config = dict(
    model='image autoencoder',
    dataset='photos with spoken descriptions (Open Images, Localized Narratives)',
    train_examples=203450,
    image_size=32,
    crop_scale_min=0.5,
    horizontal_flip=True,
    bottleneck='plain',
    downsampling_factor=8,
    encoder_arch='pvt',
    encoder_norm='layernorm',
    encoder_norm_position='sandwich',
    encoder_activation='star_relu',
    encoder_mlp_ratio=4,
    encoder_head_dim=32,
    encoder_fused_qkv=False,
    encoder_qk_norm=False,
    encoder_parallel_block=False,
    encoder_inner_norm=False,
    encoder_kv_group_size=2,
    encoder_patch_size=[2, 2],
    encoder_depths=[3, 6, 6],
    encoder_widths=[80, 160, 320],
    loss='l1',
    latent_channels=16,
    decoder_norm='batchnorm',
    decoder_activation='silu',
    decoder_widths=[48, 96, 192, 192],
    decoder_blocks_per_level=2,
    decoder_block='basic',
    decoder_attention=False,
    decoder_upsampling='transposed_conv',
    init='torch_default',
    residual_init='scaled_by_depth',
    optimizer='adamw',
    learning_rate=0.00088,
    beta1=0.9,
    beta2=0.95,
    eps=1e-08,
    l1_shrink=0.003,
    max_steps=9800,
    batch_size=128,
    epochs=6.2,
    lr_schedule='poly',
    final_lr_fraction=0.1,
    warmup_steps=290,
    weight_decay=0.1,
)
Rows from block 4 of the encoder, named by matrix and row number. Rows with one number belong to one attention dimension. Each number is 128 + 24 x the weight over its row's rms, rounded and kept within 0 to 255. All counts start at 0.
# q: attention query (encoder.blocks.4.attn.q.weight, 160x160), inputs 0-159
# k: attention key (encoder.blocks.4.attn.k.weight, 160x160), inputs 0-159
q.64 [137 112 143 126 129  92 113 115 127 117 108 129 146 175 147 125 142 110 173 112 123 133  82 104 114 130 112 114 178 174 170 142  99 131 130  92 121 107 115 136 151 159 105 119 132 138 162  87 106 143 111  94 121 105 118 168 136 114 113 101  93  88 141 165 167  87 161 149 105 121  89 134 144 153 128 154 113 147 133 128 125 124  75 118 129 142 150  85 143 149 128 155 132 133 153  79 157 128 137 100 124 142 118 159 104 100 100 129 150 111 128 100 119 158 150 114 109 133  85 141 103 113 132 118 144 159 144 144  90  87  91  79 145 150 136 138 123 117  94 102  98 170 100 111 162 135 125 110 108 102 131 148 121 146 175  78 153 158 144 129]
k.64 [ 87 128 154  95 134 140 128 102 115 137 144 149 139 162 160 153 162  94 131  64 116 100  94 151 119 127 121 109 116 149 151 114 126 155 120  93 115 115 139 129 167 144 127 118 157 133 138 119 121 166 116  80 131 134 133 129 110 122  91 110 138 122 176 141 140 106 129 148 131 126 127 140 114 143 136 129 120 145 131 126 102  64 112 125 123 156 130 104 148 195 144 130 111 131 154  92 105 134 132 109 110 138 116 131 111  78 103 120 125 157 117  64 133 137 158 100 102 121 105 165 115 103 152 131  89 167 143 125  96 139 143  69 141 117 133 162 118  87  85 116 117 142 145  91 145 155 177 151 131 129 179 147 122 137 162 103 121 134 176  97]
q.65 [132 118  77 130 123 151 136 126 127 113 144 112 134 102 100 146 112 141  87 149  99 153 152 113 151 106 158 163 100 101  94 122 142  86 135 131 149 139 142 136 105  77 118 115 119 160 115 167 149  97 155 178 130 133 167  92 133 132 158 167 139 149 106 108 119 171  94  83 163 141 125  99 124 106 126  88 165 134 134 114 147 173 146 126 130 112 118 173 128 106 124 103 139 103 123 175 102 166  87 129 142 117 164  86 136 151 146  92 126 136 171 142 107  92 101 172 138 125 139 136 122 154 138 116 106 115 109 128 149 139 173 151  81 132 129 115 153 129 164 141 157 103 138 154 113 125 127 115 152 112  96  97 118 115  87 155 137 117 109 103]
k.65 [179 105  62 120 105 110 152 128 151 139 129 136 132  98  69 118  79 126 104 184 138 150 140 129 163 129 137 173 118 106 104 117 133  91 165 159 148 124 111 122  74  92 127 135 106 106 122 153 149 110 146 151 114 132 136 125 131 156 155 127 115 163  94 127 136 166 118 116 113 132 113 101 128 121 108 134 180 108 122 117 152 173 184 127 132 129 166 157 116  79 118  88 162  73 142 149 128 136 109 165 131 104 143  98 129 160 169 138 131 129 136 182 142 122 115 132 137 129 155 121 122 130 128 143 136  88 125 146 165 145 134 182 114 107 126 104 130 141 138 102 108 105 132 155 103 115  93 137 123 130 116  89 122 140 116 137 127 112 117 147]
q.66 [116 124 161 114 139 102 114 105 133 135 124 130 152 176 154 140 150 113 156  73 139 114 103 131 101 146  91  77 167 141 162 147 126 167 132 114  93 129 110 132 150 158 110 127 160 105 166 124 124 174 105 105 161  84 127 165 128 121  78  99  83 109 140 158 143 107 164 141 124  99  96 162 130 155 116 142  85 116  96 137 105  90 117 110 119 172 128 114 128 141 149 164 119 127 153 114 129 127 160 122 109 136 120 155  98 102 129 163 124 136 103 123 132 143 171 114 113 123  80 135 138 100 138 138 128 157 151 129  81 100 102  75 149 132 161 153 124 114  96 114  97 130  93  97 157 109 129 129 122 128 153 150 133 135 147  93 140 154 168 129]
k.66 [ 94 124 154 126 126 116 127 137 138 134 114 126 133 180 170 164 169  91 157  92 125 105 134 110 105 100 128 106 137 173 140 155 108 153 114 118 111 134 163 127 146 186 139 115 174 121 130  94  83 165  92 102 139 100 128 136 142 120  81 126 158  88 131 106 146 115 132 148 127 120 150 128 126 135 163 134 100 161 108 122 105 116 102 129 129 148 106  96 148 165 140 140  98 145 128 101  93 136 149 125 117 133  99 130 122  75 112 128 127 136 123  56 132 142 185 102 128 110  95 164  94 113 140 119 115 156 117 131 100 131 107  99 184 117 135 159 116 109 107 121 124 123 126  93 154 138 178 135 139  93 158 153 126 118 146  94 145 156 144 110]
q.67 [108 102 147 115 134 119 130 117 157 138 110 165 115 155 178  95 167  85 137  80 128 128  86 129 116 161  91 120 139 142 141 130 120 161 155 118  97 115 107 133 152 132 115 128 173 117 142 127 117 135 108 120 113 109 118 130 151  87 122 115 126 131 129 146 157  91 157 149  70 108 133 142 135 129 142 171  80 132 128 115  93 100  85 110 129 143 136  84 130 146 137 143 119 118 153  97 160 105 172 106 127 129 124 147  76 134 128 155 128 106 119  91 127 170 162 103  94 158 103 158 101 103 104 117 128 154 175 132  93 126 115  98 185 145 143 176 124 120 107 127 134 166 128  81 144 121 131 148 131 130 153 177 138 128 154 102 137 137 128 168]
k.67 [ 63 135 176 119 138 113 106 127 149 122 124 141 143 165 166 133 172 114 164  74 141 120 111 124 134 100 106  99 114 163 157 159 150 180 111 103 116 142 145 133 156 151 144 138 173 131 157 131  88 169 101 124 127 102 132 149 131 119  82 101 114  62 165 115 148 102 132 138 150 111 123 156 145 133 145 145  90 132 128 129 130  99  76 103 111 129 139 102 136 170 153 140  80 135 105 124 116 135 155 132 126 141  97 111 117  98 105 111 127 155 122  78 159 143 181 122 115  91  90 149 113 113 145 107 120 132 129 117 128  96  94 108 135 117 130 145 139 100 128 131 109 118 101  91 143 154 149 129 131 128 155 146 127 114 155  89 122 154 153 145]
q.68 [128 126 157 125 121  77 147  99 141 132 102 143 106 153 170 117 184 111 147  86 165 135 118 130 124 122 132 107 165 171 171 129 127 164 133 100  82 115  98 138 129 133 128 128 158 132 134  84 109 175  87 104 117 101  94 153 151 116 123 127 124 128 169 132 127  86 145 138  92  96 101 172 139 134 132 164 105 132 116 128  85 122 109 124 123 174 142 113 130 147 117 157 108 155 126 109 138 117 129 129 117 160  88 160  86 103  98 139 127 112  91  92 141 130 183  93 114 133 133 158 122  96 137 133 123 156 187 117 127 127  98 110 157 123 123 174 138 102 104 114 130 143 127  83 147 129 149 126 104 134 166 134 152 143 173 115 121 135 123 138]
k.68 [108 137 173 136 131 153 120 129  99 112 114 110 137 179 206 118 139 138 130  96 123 126 133 119  95 120 124 127 132 131 155 158 119 182 119 114 117 108 155 146 159 166 159 117 157 129 160  94 122 163 116 102 129 124 105 146  98 115  72 132 146  62 134 128 126  93 101 141 124 111 127 170 126 142 118 111 117 141 133 121 109  93  85 135 135 120 136  89 129 180 137 148 104 176 124 120  95 124 155 115 140 164 116 116 111 100 138 109 158 139 108  93 156 122 166 124 128 128 105 161  95 112 151 140 121 147 116 145 123 117 127  76 176 140 123 153 133 123 113 107 139 125 101 103 201 122 131 126 148 117 171 137 114 126 134 127 148 151 171 101]
q.69 [155 113  97 132 113 171 143 143 109 108 165 117 118  82 110 130 100 156 107 171 125 150 152 123 165 131 131 163  82  92 103  97 142 106 124 137 165 156 134 130 120 101 128 115  81 135  84 143 155 107 173 174 127 158 157 119 135 150 163 149 138 144 118 118 110 171 113 109 169 161 138  88  93 113 128 107 172 118 135 132 148 148 169 142 119 107 111 153 107  90 129 115 157 108 136 158 122 142 106 142 139 116 154 107 144 142 143  96 110 135 144 150 128  96 103 149 143 112 139 122 132 150 124 121 117 104 103 141 170 138 172 149  76 108 121  86 139 140 166 157 140 113 164 170  94 129 126 140 137 128 103 112 119 117  98 178 115 118 105 101]
k.69 [171 127  90 145 128 106 111 137 149 134 137 137 130  73  55 120 116 132 104 160 139 161 154 125 150 145 136 146 143 118 100 119 115  95 157 139 179 143 111 148 108  82 134 123  93 130 124 159 166 106 136 142 125 149 128  96 128 141 147 123  97 170 116 117 109 173 130 113  94 134 109 120 126  92  97 111 158 110 142 122 143 157 169 133 131 127 161 133  90  90 129  88 150  81 134 146 136 128 127 139 131 114 153 115 142 160 128 113 101 104 149 193 134 127  78 141 150 156 134  96 125 157 112 128 132  84 135 136 130 144 118 146 105 122 148  71 132 143 144 129 134 108 133 150  68 111  96 131 137 131 111  85 122 134 105 151 140  91  80 126]
q.70 [132 127 160 126 169  94 130 129 143 154  92 146 132 140 137 128 180 101 145 100 122  95  93 141 128 157 110  98 159 171 168 145 118 158 117 115 108 119 126 163 165 161 116 138 141 129 161 113 110 137 120 102 133 112 113 140 132  79  98  99  91 102 128 155 173 113 163 132  95  94 129 171 162 161 120 161  85 134 140 134 104  87  74 111 112 148 151 120 144 171 129 153 107 177 119 118 140 114 160 134  79 132 118 151 130 127 119 141 117 130 108 126 127 138 160 111 105 107 128 123 129 127 115 141 144 184 146 135  88 106  81  91 142 128 156 154 125 117 104 107 103 150  96 109 142 125 113 100  85 128 147 146 136 127 151  95 129 153 137 167]
k.70 [109 133 178 100 138 150 108 144 101 141 143 136 110 167 154 123 157 112 132  62 143 120 117 128 103 127 109 126 128 153 138 150 124 158  86 105  94 142 138 113 148 140 145 130 138 128 153  99 114 156  89 124 130 126 120 131 138 121  72 113 122 109 152 114 126  98 115 146 118 127 130 176 112 128 130 153 112 133 143 121 110 105  64 123 141 121 134 104 176 151 143 162  98 176 130  71 138 116 152 103 130 158  95 139 125  83 102 113 125 117  94  70 134 132 154 113 135 123 101 144  92 129 153 112 129 134 136 131 107 139 119  70 157 153 110 143 139 126 126 145 147 113 136 100 198 128 179 127 155 117 159 188 110  98 157 127 140 152 140 115]
q.71 [152 122  82 136 110 164 122 131 122 119 172 118 137  98  94 123 103 156  91 151 118 133 147 123 146 130 136 153  86 106  87 105 142 107 130 133 166 140 122 129 109 104 144 117  97 141  84 139 150 104 152 164 104 141 143 108 129 159 174 172 159 132 103 121 110 171 113 102 145 168 162  99 124 109 134  81 168 112 139 131 170 165 171 147 127  98 126 148 123 112 130  87 159  85 127 164 119 143 112 146 155 110 155 113 149 145 140 118 120 129 163 130 102  96  99 148 157 107 141 133 122 135 146 133 104  97  73 132 145 167 139 152  98 139  90  95 138 127 143 149 162 109 140 142 113 160 141 127 147 139  95 117 112 124  92 174 107 106 101 106]
k.71 [176 118  76 138 136 124 140 123 132 123 126 146 122  82  93 115 115 139 117 176 129 142 129 130 141 129 144 145 119  93 100 101 117  90 144 131 143 147 108 142  74 105 123 112  71 129 105 140 128  92 159 146 144 127 139 120 127 139 149 137 130 176 110 142 114 151 137 121 117 166 107  95 134 113  95 100 164 109 115 126 142 147 171 149 126 113 142 134 118  70 124 100 168 106 129 181 149 126  95 140 149  88 134 108 162 179 160 122 131 107 158 189 109 127 114 129 153 125 152  95 147 144 110 135 147  98 124 131 141 126 146 153  86 108 121  83 129 138 129 128 121 129 128 176  68 110 123 113 106 157 114 103 147 154  92 156 131 117  84 114]
q.72 [145 125 161 109 165  82 118 128 117 140 117 138 149 164 152 149 153 106 167  89 144 120 106 144 111 158  95 116 167 173 136 170  93 169 127 116  93 109 105 128 127 134 125 116 132  98 166 115 125 160 102 112 122 126 127 166 130 105  79 107 104 127 135 169 145 118 157 146  99 117  88 157 134 136 105 140 116 123 110 119 122 109 100  94 123 174 135 112 142 168 116 141 124 158 152  99 141 136 172 117 109 131 115 131  94 111 136 163 128  99 124  89 112 149 137 121 125 112  91 155 144  96 124 125 128 172 148 110  84  95 120  93 168 150 161 170  98 112 120  96  88 146  91 125 156  95 113 129 105 128 168 144 115 127 169 106 135 160 129 146]
k.72 [105 114 152 119 129 148 128 133 128 151 102 135 117 156 175 111 157 125 142  59 126  96 136 106 123 143 113 101 144 136 145 136 117 153  83 104  72 143 133 113 149 143 123 129 183 110 158 126 127 130  94 117 150 138 129 155 128 128 111 105 124  90 170 127 128 112 127 146 118 106 130 181 148 136 135 137 107 161 108 129 134  90  61 151 106 138  95 120 154 190 161 137  92 144 125 102 109 124 145 128 126 142  88 122  80 124  99 122 140 127 127  91 142 149 167  97 126 114  80 139 118 109 137 119  95 161 124 131 127 126 103 110 152 141 105 139 105 103 119 123 123 115 127  77 199 151 157 141 154 117 146 153 141 129 177 104 116 165 135 129]
q.73 [102 111 139 132 163  99 129 142 120 131 106 122 125 155 157 128 172 113 158 116 153 125 107 132 108 129 109  83 163 137 163 168 136 140 131 130  83 130 113 127 163 168 110 148 158  99 144 100 109 152 106 104 135  83 127 168 150 114  93  91 117  89 164 134 166 103 137 174  87 108 126 149 142 168 143 140  80 125 131 126 126 117 103 106 125 141 130 123 124 139 128 162 113 170 112 105 130 115 169 104  92 132  82 138 100 115 105 153 123 110 121 125 132 136 171 119  87 133  94 136 119 101 115 154 145 156 143 129 115  87 109 111 168 140 156 160 104 114 124  96 119 166 115  83 179 129 118 117 122 127 140 164 122 147 177  96 128 149 127 168]
k.73 [ 86 141 161 128 126 121 129 107 127 156 120 146 110 158 171 134 144  88 160  74 131 125 118 126 114 119 119  94 137 146 177 124 111 154  92 104  99 133 168 123 163 180 136 106 158 119 131 118 126 157 122 123 130 100 117 133 138 124  69 145 162  82 139 118 128 105 123 153 144 111 122 135 135 156 152 152 106 136 123 155 108  71  94 137 145 148 131 109 156 150 134 161  89 149 128 108 100 125 152  93 119 165 110 140 110  96  87 110 138 118 122  88 121 159 159 109 137 105  99 162 108 115 133 127 126 164 129 111 118 120 129  77 163 116 125 152 127  88  93 110 150 120 122  99 198 120 155 107 159 122 147 160 109 127 139 115 110 154 165 104]
q.74 [136 120  97 116  90 172 127 106 150 148 149 108 105 106  97 146  86 133 119 141 136 112 135 105 119 122 117 161  72 102  74  88 149  79 106 165 185 131 159  87 105 115 128 128 106 128 121 154 130  91 139 159  82 132 139  81 128 162 176 147 141 142  88 111 125 133  95 105 120 138 152 125 114  89 110  99 172 122 138 115 122 140 157 138 163 122 100 164 134 113 128 107 152 117  99 138  99 126  78 155 149 122 133 104 138 126 148 135 114 124 162 151 130 120  91 163 167 128 145 130 145 162 119 144 102 112  77 123 139 159 153 168  95 138 131 123 123 107 126 147 155 121 153 168 106 129 128 110 144 128 115 110 112 119  96 152 112 110 113 109]
k.74 [153 123  65 154 118 127 134 126 141 125 128 125 108 104 105 116 115 167 102 187 111 149 162 138 160 133 147 133 107  98  90  93 123  72 157 132 136 131 124 150  84 113 128 116 121 149  97 124 128 131 155 154 127 130 107 132 129 134 175 150 128 135 113 132 129 147 147 100 151 143 126 113 119 116 133 126 133 143 117 100 128 172 195 126 150 135 118 128 123 104  97 130 167 102 124 141 131 141 134 129 141 119 163 125 130 169 160 102 142 115 140 194 120 121  80 129 137 131 158 139 147 162  94 158 150 119 114 127 117 135 131 183  59 113 113  84 131 129 146 155 108 140 115 164  81 103  79 160  97 120  83 118 141 141 111 135 128  85 108 128]
q.75 [159 111  75 130 122 161 120 117 128 118 156 102 139  97  91 131 106 161 107 158 109 129 151 126 131  98 157 175  95 110  96 113 148  86 127 138 173 128 154 130  96  92 130 120  86 130 120 157 151 106 175 163 121 173 151  99 129 165 142 141 147 151 111 104 107 147 108 102 138 142 161  99 118 107 118  79 170 134 125 120 136 144 140 151 120 124 116 139 124  83 130 106 163 116 119 171 111 128 108 148 140 107 141 122 138 153 154  96 121 143 159 144 111 117 100 153 167 114 132 137 147 136 138 129 126  88  93 132 148 151 154 180  89 111  88  85 158 120 143 133 147  85 169 147  88 139 127 127 159 125 100 122 139 140 113 180 129 118 121 121]
k.75 [157 120  77 117 127 105 131 138 129 126 104 139 111  80  96 128 107 154 123 193 117 133 121 131 146 153 152 169 107 109 110 112 118  71 167 160 158 125 118 146  73  85 128 130  89 137 109 157 160  92 170 174 130 156 127 113 121 139 162 128  94 179 124 118 119 153 129 108 102 157 105  99 123 119 121 135 136 104 124 113 127 169 168 140 131 127 131 143 121 107 106  89 175 101 141 137 146 112  96 135 128 124 146 116 157 165 141 114 116 103 145 170 124  97  76 149 126 114 163 108 132 161 118 155 153 113 127 125 153 165 127 150  87 124 148 103 158 151 166 131 131 141 135 142  96 142 103 150  98 150 112 101 117 132 123 153 128  99 104 126]
q.76 [129 134 112 127 108 166 122 131 126 126 163 116 113 107 110 110 104 137  87 148 132 152 177 142 160 134 146 183  97 125 115  84 139 119 104 149 181 128 132 128 118  77 149 117  95 134 113 133 130  93 163 139 113 168 159 119 123 157 162 168 163 166 108  96  97 164 113 119 130 156 146 110 115  86 139  82 151 111 143 120 131 136 171 146 128  85 107 157 140  95 137 107 140 100 125 169 131 136  95 160 135 125 144 109 135 132 125 104 128 147 152 143 127 103  92 142 162 125 145 116 132 129 134 104 103  76 100 127 179 157 159 152 107 113  91 116 134 133 133 132 155 118 172 149  85 124 151 128 163 151  97 108 120 100  99 163 119 112 112 110]
k.76 [156 127  91 155 110 121 121 118 128 103 123 106 106  70  85 129 112 129  87 166 144 135 135 121 131 132 142 144 124  82  74 116 136  66 149 132 152 144 100 150 111  93 103 129  74 134 111 131 144 102 140 163 142 141 127 104 126 142 149 123  93 170 102 129 126 154 124  96 132 148 100 106 144 121 104 120 139 126 127 103 123 155 171 128 127 102 136 168 103  99 128  90 168 109 115 174 127 135  96 164 118 118 164 126 157 163 168 116 102 123 156 167 143 137 107 128 131 111 138 103 138 139  96 150 133 102 151 118 121 145 156 174  97 102 127  68 156 163 163 126 129 153 129 155  83 121 103 126 114 145 106  92 141 152 115 140 114  96 126 124]
q.77 [127 121  77 146 103 147 121 158  90 109 174  96 147 106 112 123  86 149  84 172 125 161 169 129 141 126 140 156  92 109 111  95 148  92 116 139 143 152 143 150  91  78 129 132 116 144  85 150 137  94 155 159 136 160 147 125 128 162 143 139 128 151  97 123 122 140 118 100 175 145 133 103 130 101 129 105 164 112 137 140 158 164 163 124 127 123 128 133 128 110 125 105 138 116 139 149 133 147  83 131 169 131 141  99 169 143 155 118 106 158 145 152 100 108 106 177 166 123 161 132 119 159 119 124 129 106  95 127 132 142 179 146  96 131 110 112 139 125 158 162 125 127 168 141  90 126 111 125 135 129  99 110  99 135  80 164 110 102 102  96]
k.77 [172  93  73 112 140 111 131 120 148 128 133 140 110 110  77 110  88 157 126 186 124 148 126 145 161 131 140 170 126 100 100 122 115 102 130 135 176 120 103 130  71 116 141 131  92 129 126 133 167 115 130 133 143 131 148 111 159 125 175 125 114 137 128 107 123 166 137  96 110 171 136  97 116 116 105 125 143 108 131 125 132 146 144 127 153 121 128 125 124  75 137 104 159  94 106 160 114 143  92 172 133 128 131 123 145 134 127 108  94 140 128 161 139 118  74 166 150 139 165 127 131 131 111 128 134 110 141 145 158 128 133 179 115 120 149  90 145 127 140 118 131 148 141 183  70 112  86 149 115 134  87  75 137 142  98 145 119 128  77 133]
q.78 [113 111 160 134 128  98 142 135 133 127 110 128 139 180 159 113 145  88 170  93 149 113  94 121 114 128 123 112 155 135 182 137 109 162 147 113  91 116 108 140 166 145 103 142 155  94 160 120  93 145  95  92 142 115 106 137 148 122 107  84 104 112 147 136 154 120 164 142 101  90 121 163 132 160 148 168 113 147 112 125 112  92 112 104 139 164 138 115 132 155 132 142 125 162 143  98 127 103 171 124 116 144  86 150 118 114  97 164 133 109  95 102 159 133 152 106  94 131 116 116 126  99 129 151 159 148 158 108 108  92 102  87 175 117 157 152 100 139 109 115  96 148 114 110 179 104 129 108 110 128 147 169 146 124 154  82 125 129 129 154]
k.78 [ 73 129 178 135 123 155 118 129 100 118 130 134 144 151 183 137 173 118 141  82 128 112 105 131  98 116  92  92 136 144 177 140 130 179 123 130 105 126 170 134 165 182 148 126 147 133 136 124 128 151 123  86 143 105 140 121 110  95  82 133 150  86 134 127 144 114 105 157 151 106 111 157 128 163 139 131  89 134 113 123 127  93  94 122 127 136  96  86 170 152 152 125 101 138 131  88 102 127 140  90 110 154 111 126  94  82  96 123 138 119 128 101 130 130 165  91 127 124 105 165 124 104 155 127  92 152 118 151 113 127 110  73 166 156 130 171 127 130 129 129 144 117 117 108 172 123 134 119 132 129 147 162 124 132 141 103 109 157 150 110]
q.79 [148 138  96 128 124 147 118 130 136 121 141 105 128  89  94 116 105 156  85 148 107 138 174 142 144  96 149 172  90 117 115 115 136  83 127 159 175 151 142 113 132  96 122 128  86 164 108 160 137 106 149 154 121 148 138 126 119 146 171 168 158 162 118 117 130 133 121 105 154 159 161 105 100 104 131  91 146 135 157 114 137 167 167 146 124 119 113 170 133 122 126 126 159 127 139 164 118 134  88 146 158 115 141 103 162 162 148  95 122 128 170 145 119  94  99 147 156 104 139 123 136 165 127 128 113 117  96 151 163 137 133 172  91 135  98  87 146 147 155 160 123  82 148 152  91 146 143 137 139 128 110  93 130 119  75 141 106 102 131 107]
k.79 [162 100  99 142 123 128 132 129 130 102 114 133 107  94  77 112  79 125 105 150 128 162 138 139 135 130 158 170 130  90 103 121 132  95 128 142 158 154 127 132  94  83 107 131  94 128 124 144 158 121 131 148 107 130 112 103 117 143 175 153 128 139 118 128 121 149 111 124 106 147 147 101 109  88 122  96 158 123 119 138 138 150 176 142 136 119 126 133 108 100  96 114 178  87 128 161 153 146 108 152 148  79 147 126 130 185 127 115 104 124 139 186 119 131 102 164 129 122 139  95 125 159 126 139 135  79 121 126 132 155 117 150  81 118 145 107 159 147 134 116 114 147 128 179  93 141  72 129 100 128  83 111 137 156  82 152 128 120  79 142]
q.80 [121 123 175 121 152 107 125 134 153 122  88 134 143 174 152 121 151 101 168  95 130 128  94 132 115 141 122 105 168 143 175 156 121 147 126 110  92 115 124 120 138 153 118 145 169 110 139  90  93 164  84  98 147  88  98 163 136  90 104  94 111 116 138 145 155  84 161 153 112 108 122 156 163 158 141 157 114 133 132 136  93  84 106  96 129 164 150  90 144 139 134 152 105 137 121 107 153 103 168 124 104 132 102 153 118  89 102 141 146 119 107 126 135 161 175 111 100 137 115 132 115 100 128 123 138 158 176 136 111 110 119 109 176 120 158 152 113 132 119  91 127 138 124 100 161 116 124 129 129 122 158 169 135 137 151  85 151 148 128 159]
k.80 [ 84 150 174 115 149 128 139 124 124 145 144 108 115 184 189 145 146 115 156  66 120  85 133 142 118 133 123  86 136 142 152 150 109 182  89  95 117 130 154 129 142 160 119 111 152 147 139 126 112 137  97  89 118 100 118 130 128 121 111 128 138 101 155 111 133 121 127 146 148  91 127 153 139 141 127 156  82 131 141 152 108 116  82 145 119 125 124 101 143 190 133 152  96 166 111 107 120 128 166 126 110 153 124 117 106  95 108 127 137 131 127  69 138 134 146 123 125 118  99 152 107 116 161 122 124 168 126 138 108 106 120  91 169 138 126 157 122 115  97 139 132 119 123  91 194 125 173 143 127 101 156 153 145 123 162 123 119 143 172 103]
q.81 [107 147 140 128 166 127 101 105  83 120 128 103 116 127 148 170 144 124 148 151 131 121 129 128 120 159 120  78 135 101 127 104 123 108 117 131  86 142  71 129 103 105 125 128  92 160 129 127  86 110 151 136 128 161 137 183 170 119  97 128 127 131  94 146 129 121 115 160 131  91  99 128 118 181 156 110 133 141 101 124 172 129  97 105  75 131 128 128 104 157 112  95 167 141 101 114 125 170 108 127  88 101 127 112  98 116 111  88  86 138 128 170 125  94 130 153 103  98 111 107  91 121 128 111  91 134 131 134  84 110 126 151 125 145 122  84 144 166 128 149 128 117 112 126 132  89 102  98 139 134  98 129  74 172 169 128 128 123 120 118]
k.81 [146  87 129 128 155 154 128 159 181 128 120 145 124 133  88 138  91 123 128  74 127 153 125 127 109  96  95 151 158 115 123 129 130 130 137 153 160 149 126 108  87 109 136 126 151 135 177 159 148 147 121 116 106 102 127 125 129 162 137 121 130 173 165  99  93 125 123 128 130 143 137 163 101 130 150 171 159  90 108 120 108  89  95 128 127 154 147 165 148 146 146 136 136  93 173 109 145 137  89 164 115 120 131 149 140 129 150 105 155 117  79 128  90  98 106 100 132 146 103 127 162 122 164  93  94 165 128 171  95 166  87 128 129 137 116 146 119 145  89 150 140 160 134 125  91 159 130 129 129 114 165 149 123 111 116  87  89 128 142 155]
q.82 [123 127 143 111 153  87 119 135 131 136 100 136 117 153 156 141 150 118 144  85 143 116 115 119 120 126 117  78 149 141 168 149 125 155 121 118 104 122 116 115 158 176 114 142 167 104 153 108 119 168 102  79 126 115 113 136 134  95  82  88  97 102 160 141 166  87 140 144  94  95 103 143 131 157 128 170  85 133 108 127 118 103  82 120 105 151 141  89 155 151 113 159 113 136 145  82 135  98 168 114  86 138 103 164 113  88 124 153 128 124  95 126 151 150 163  96 114 137  99 136 121  93 109 140 143 144 159 109  81 116 108 111 147 119 149 161 109 136 114 101  95 158 101 101 169 125 142 135 105 142 146 138 129 127 157  93 131 158 135 135]
k.82 [103 128 193 120 135 124 110 129 138 130 148 138 138 146 172 143 174 130 157  93 141  94 114 129 111  96 131  84 128 164 154 139 133 176  90 122  92 128 159 136 170 170 152 127 173 133 158 126 130 141 104  87 123 118 110 130 128 134  85 129 132  95 153 113 149 105 125 165 126  97 141 142 142 154 135 130  78 127 105 133 112 119  92 114 139 139 117 110 161 156 133 147  79 145 124 115 121 146 164 116 137 171 127 121 121  84 105 146 128 141  91  82 118 137 166 122 142 130  93 132 117 133 158 129  95 155 129 148 101 134 113  81 172 120 127 139 100 107 100 144 134 121 132  83 190 141 165 125 121 104 151 162 126 115 163 114 110 166 132 119]
q.83 [122 115 166 131 159 117 140 114 155 133 103 135 133 177 144 121 141  87 138 108 143 109  93 129  98 154 115  91 166 146 152 158 108 149 142  94  78 101 127 134 128 140 126 134 159 128 133  95 125 159  95 110 132  84 106 131 141 108 112  91 136 121 161 139 126  75 163 157 116 107 109 142 167 172 140 164  97 142 136 122  87 115 109 102 129 169 131  90 121 151 120 142  91 130 124  74 133 108 164  94 108 156 113 144  92  87 128 150 127 127 115 127 152 167 181 106  94 121 122 144 122  94 110 148 129 138 177 143 121 103 114  95 180 130 140 138 111 138 120 116 129 136  87 103 152 125 129 147  98 144 143 169 126 127 176 104 130 149 127 131]
k.83 [ 71 135 196 134 128 130 127 101 107 149 144 134 113 155 181 151 157 125 165  74 119 100 122 146 133 125 124 113 114 162 165 161 128 153 106  90 112 134 159 135 183 151 143 124 156 115 156 129 119 143 104 124 143 114 130 152 110  91 108 124 158  75 135 116 119 103 124 136 132  83 113 166 143 166 136 127  93 163 132 138 142  98 100 139 127 144 132 106 133 180 156 135  71 140 124  98 108 139 164  90 117 162 122 117 121 124 118 132 132 114 124 101 112 129 164  91 125 128 122 165 133 126 136 111 125 168 119 109  94 117 139  91 161 135 137 141 125 110  96 142 158 117 117 106 188 148 138 145 149 127 153 176 101 131 129  95 128 142 162 119]
q.84 [150 128  77 143 104 151 134 126 125 134 155 105 120  93 107 117 106 150 102 155  99 145 162 132 150 116 135 154  94 103  77 112 132  95 132 156 154 145 119 140  97  95 129 129  97 163  89 146 159 109 143 147 127 153 165 103 110 137 145 147 159 135 104 119 126 162  82  81 168 162 134  80  91 105 114  84 163 118 136 123 153 148 155 141 126 109 123 148 100  97 135  99 159 110 122 174 111 149  96 146 139 126 155 109 168 141 138  87 101 133 143 148  99 109  92 140 153 128 142 135 131 134 135 124 105 104  84 144 145 155 147 175  83 129 126  90 142 139 164 140 146 103 135 166  98 145 118 144 135 139 111  94 127 126 110 169 119 120 124  93]
k.84 [168 128  63 147 139  99 128 128 140 107 106 147 125  91  85 113  90 125 119 174 111 165 135 134 153 158 121 154 119  90  82 132 138  89 136 154 171 139  85 118  83 112 112 143 109 126 122 164 151  95 149 140 125 153 126 119 124 149 144 144 102 171  92 129 122 157 149 104 132 158 142 120 117 125 128 138 164 127 151 132 157 165 149 118 146 100 143 157 118  93 128  91 175 106 114 142 142 140 108 158 124  87 131 112 156 152 145 133 122 138 143 200 127 120 117 127 138 134 140 104 142 124  99 120 160 115 147 119 155 127 148 161  93 126 128  91 157 133 141 130 122 113 152 176  64 137  95 139 138 126 122  95 143 123  91 167 128  91 120 129]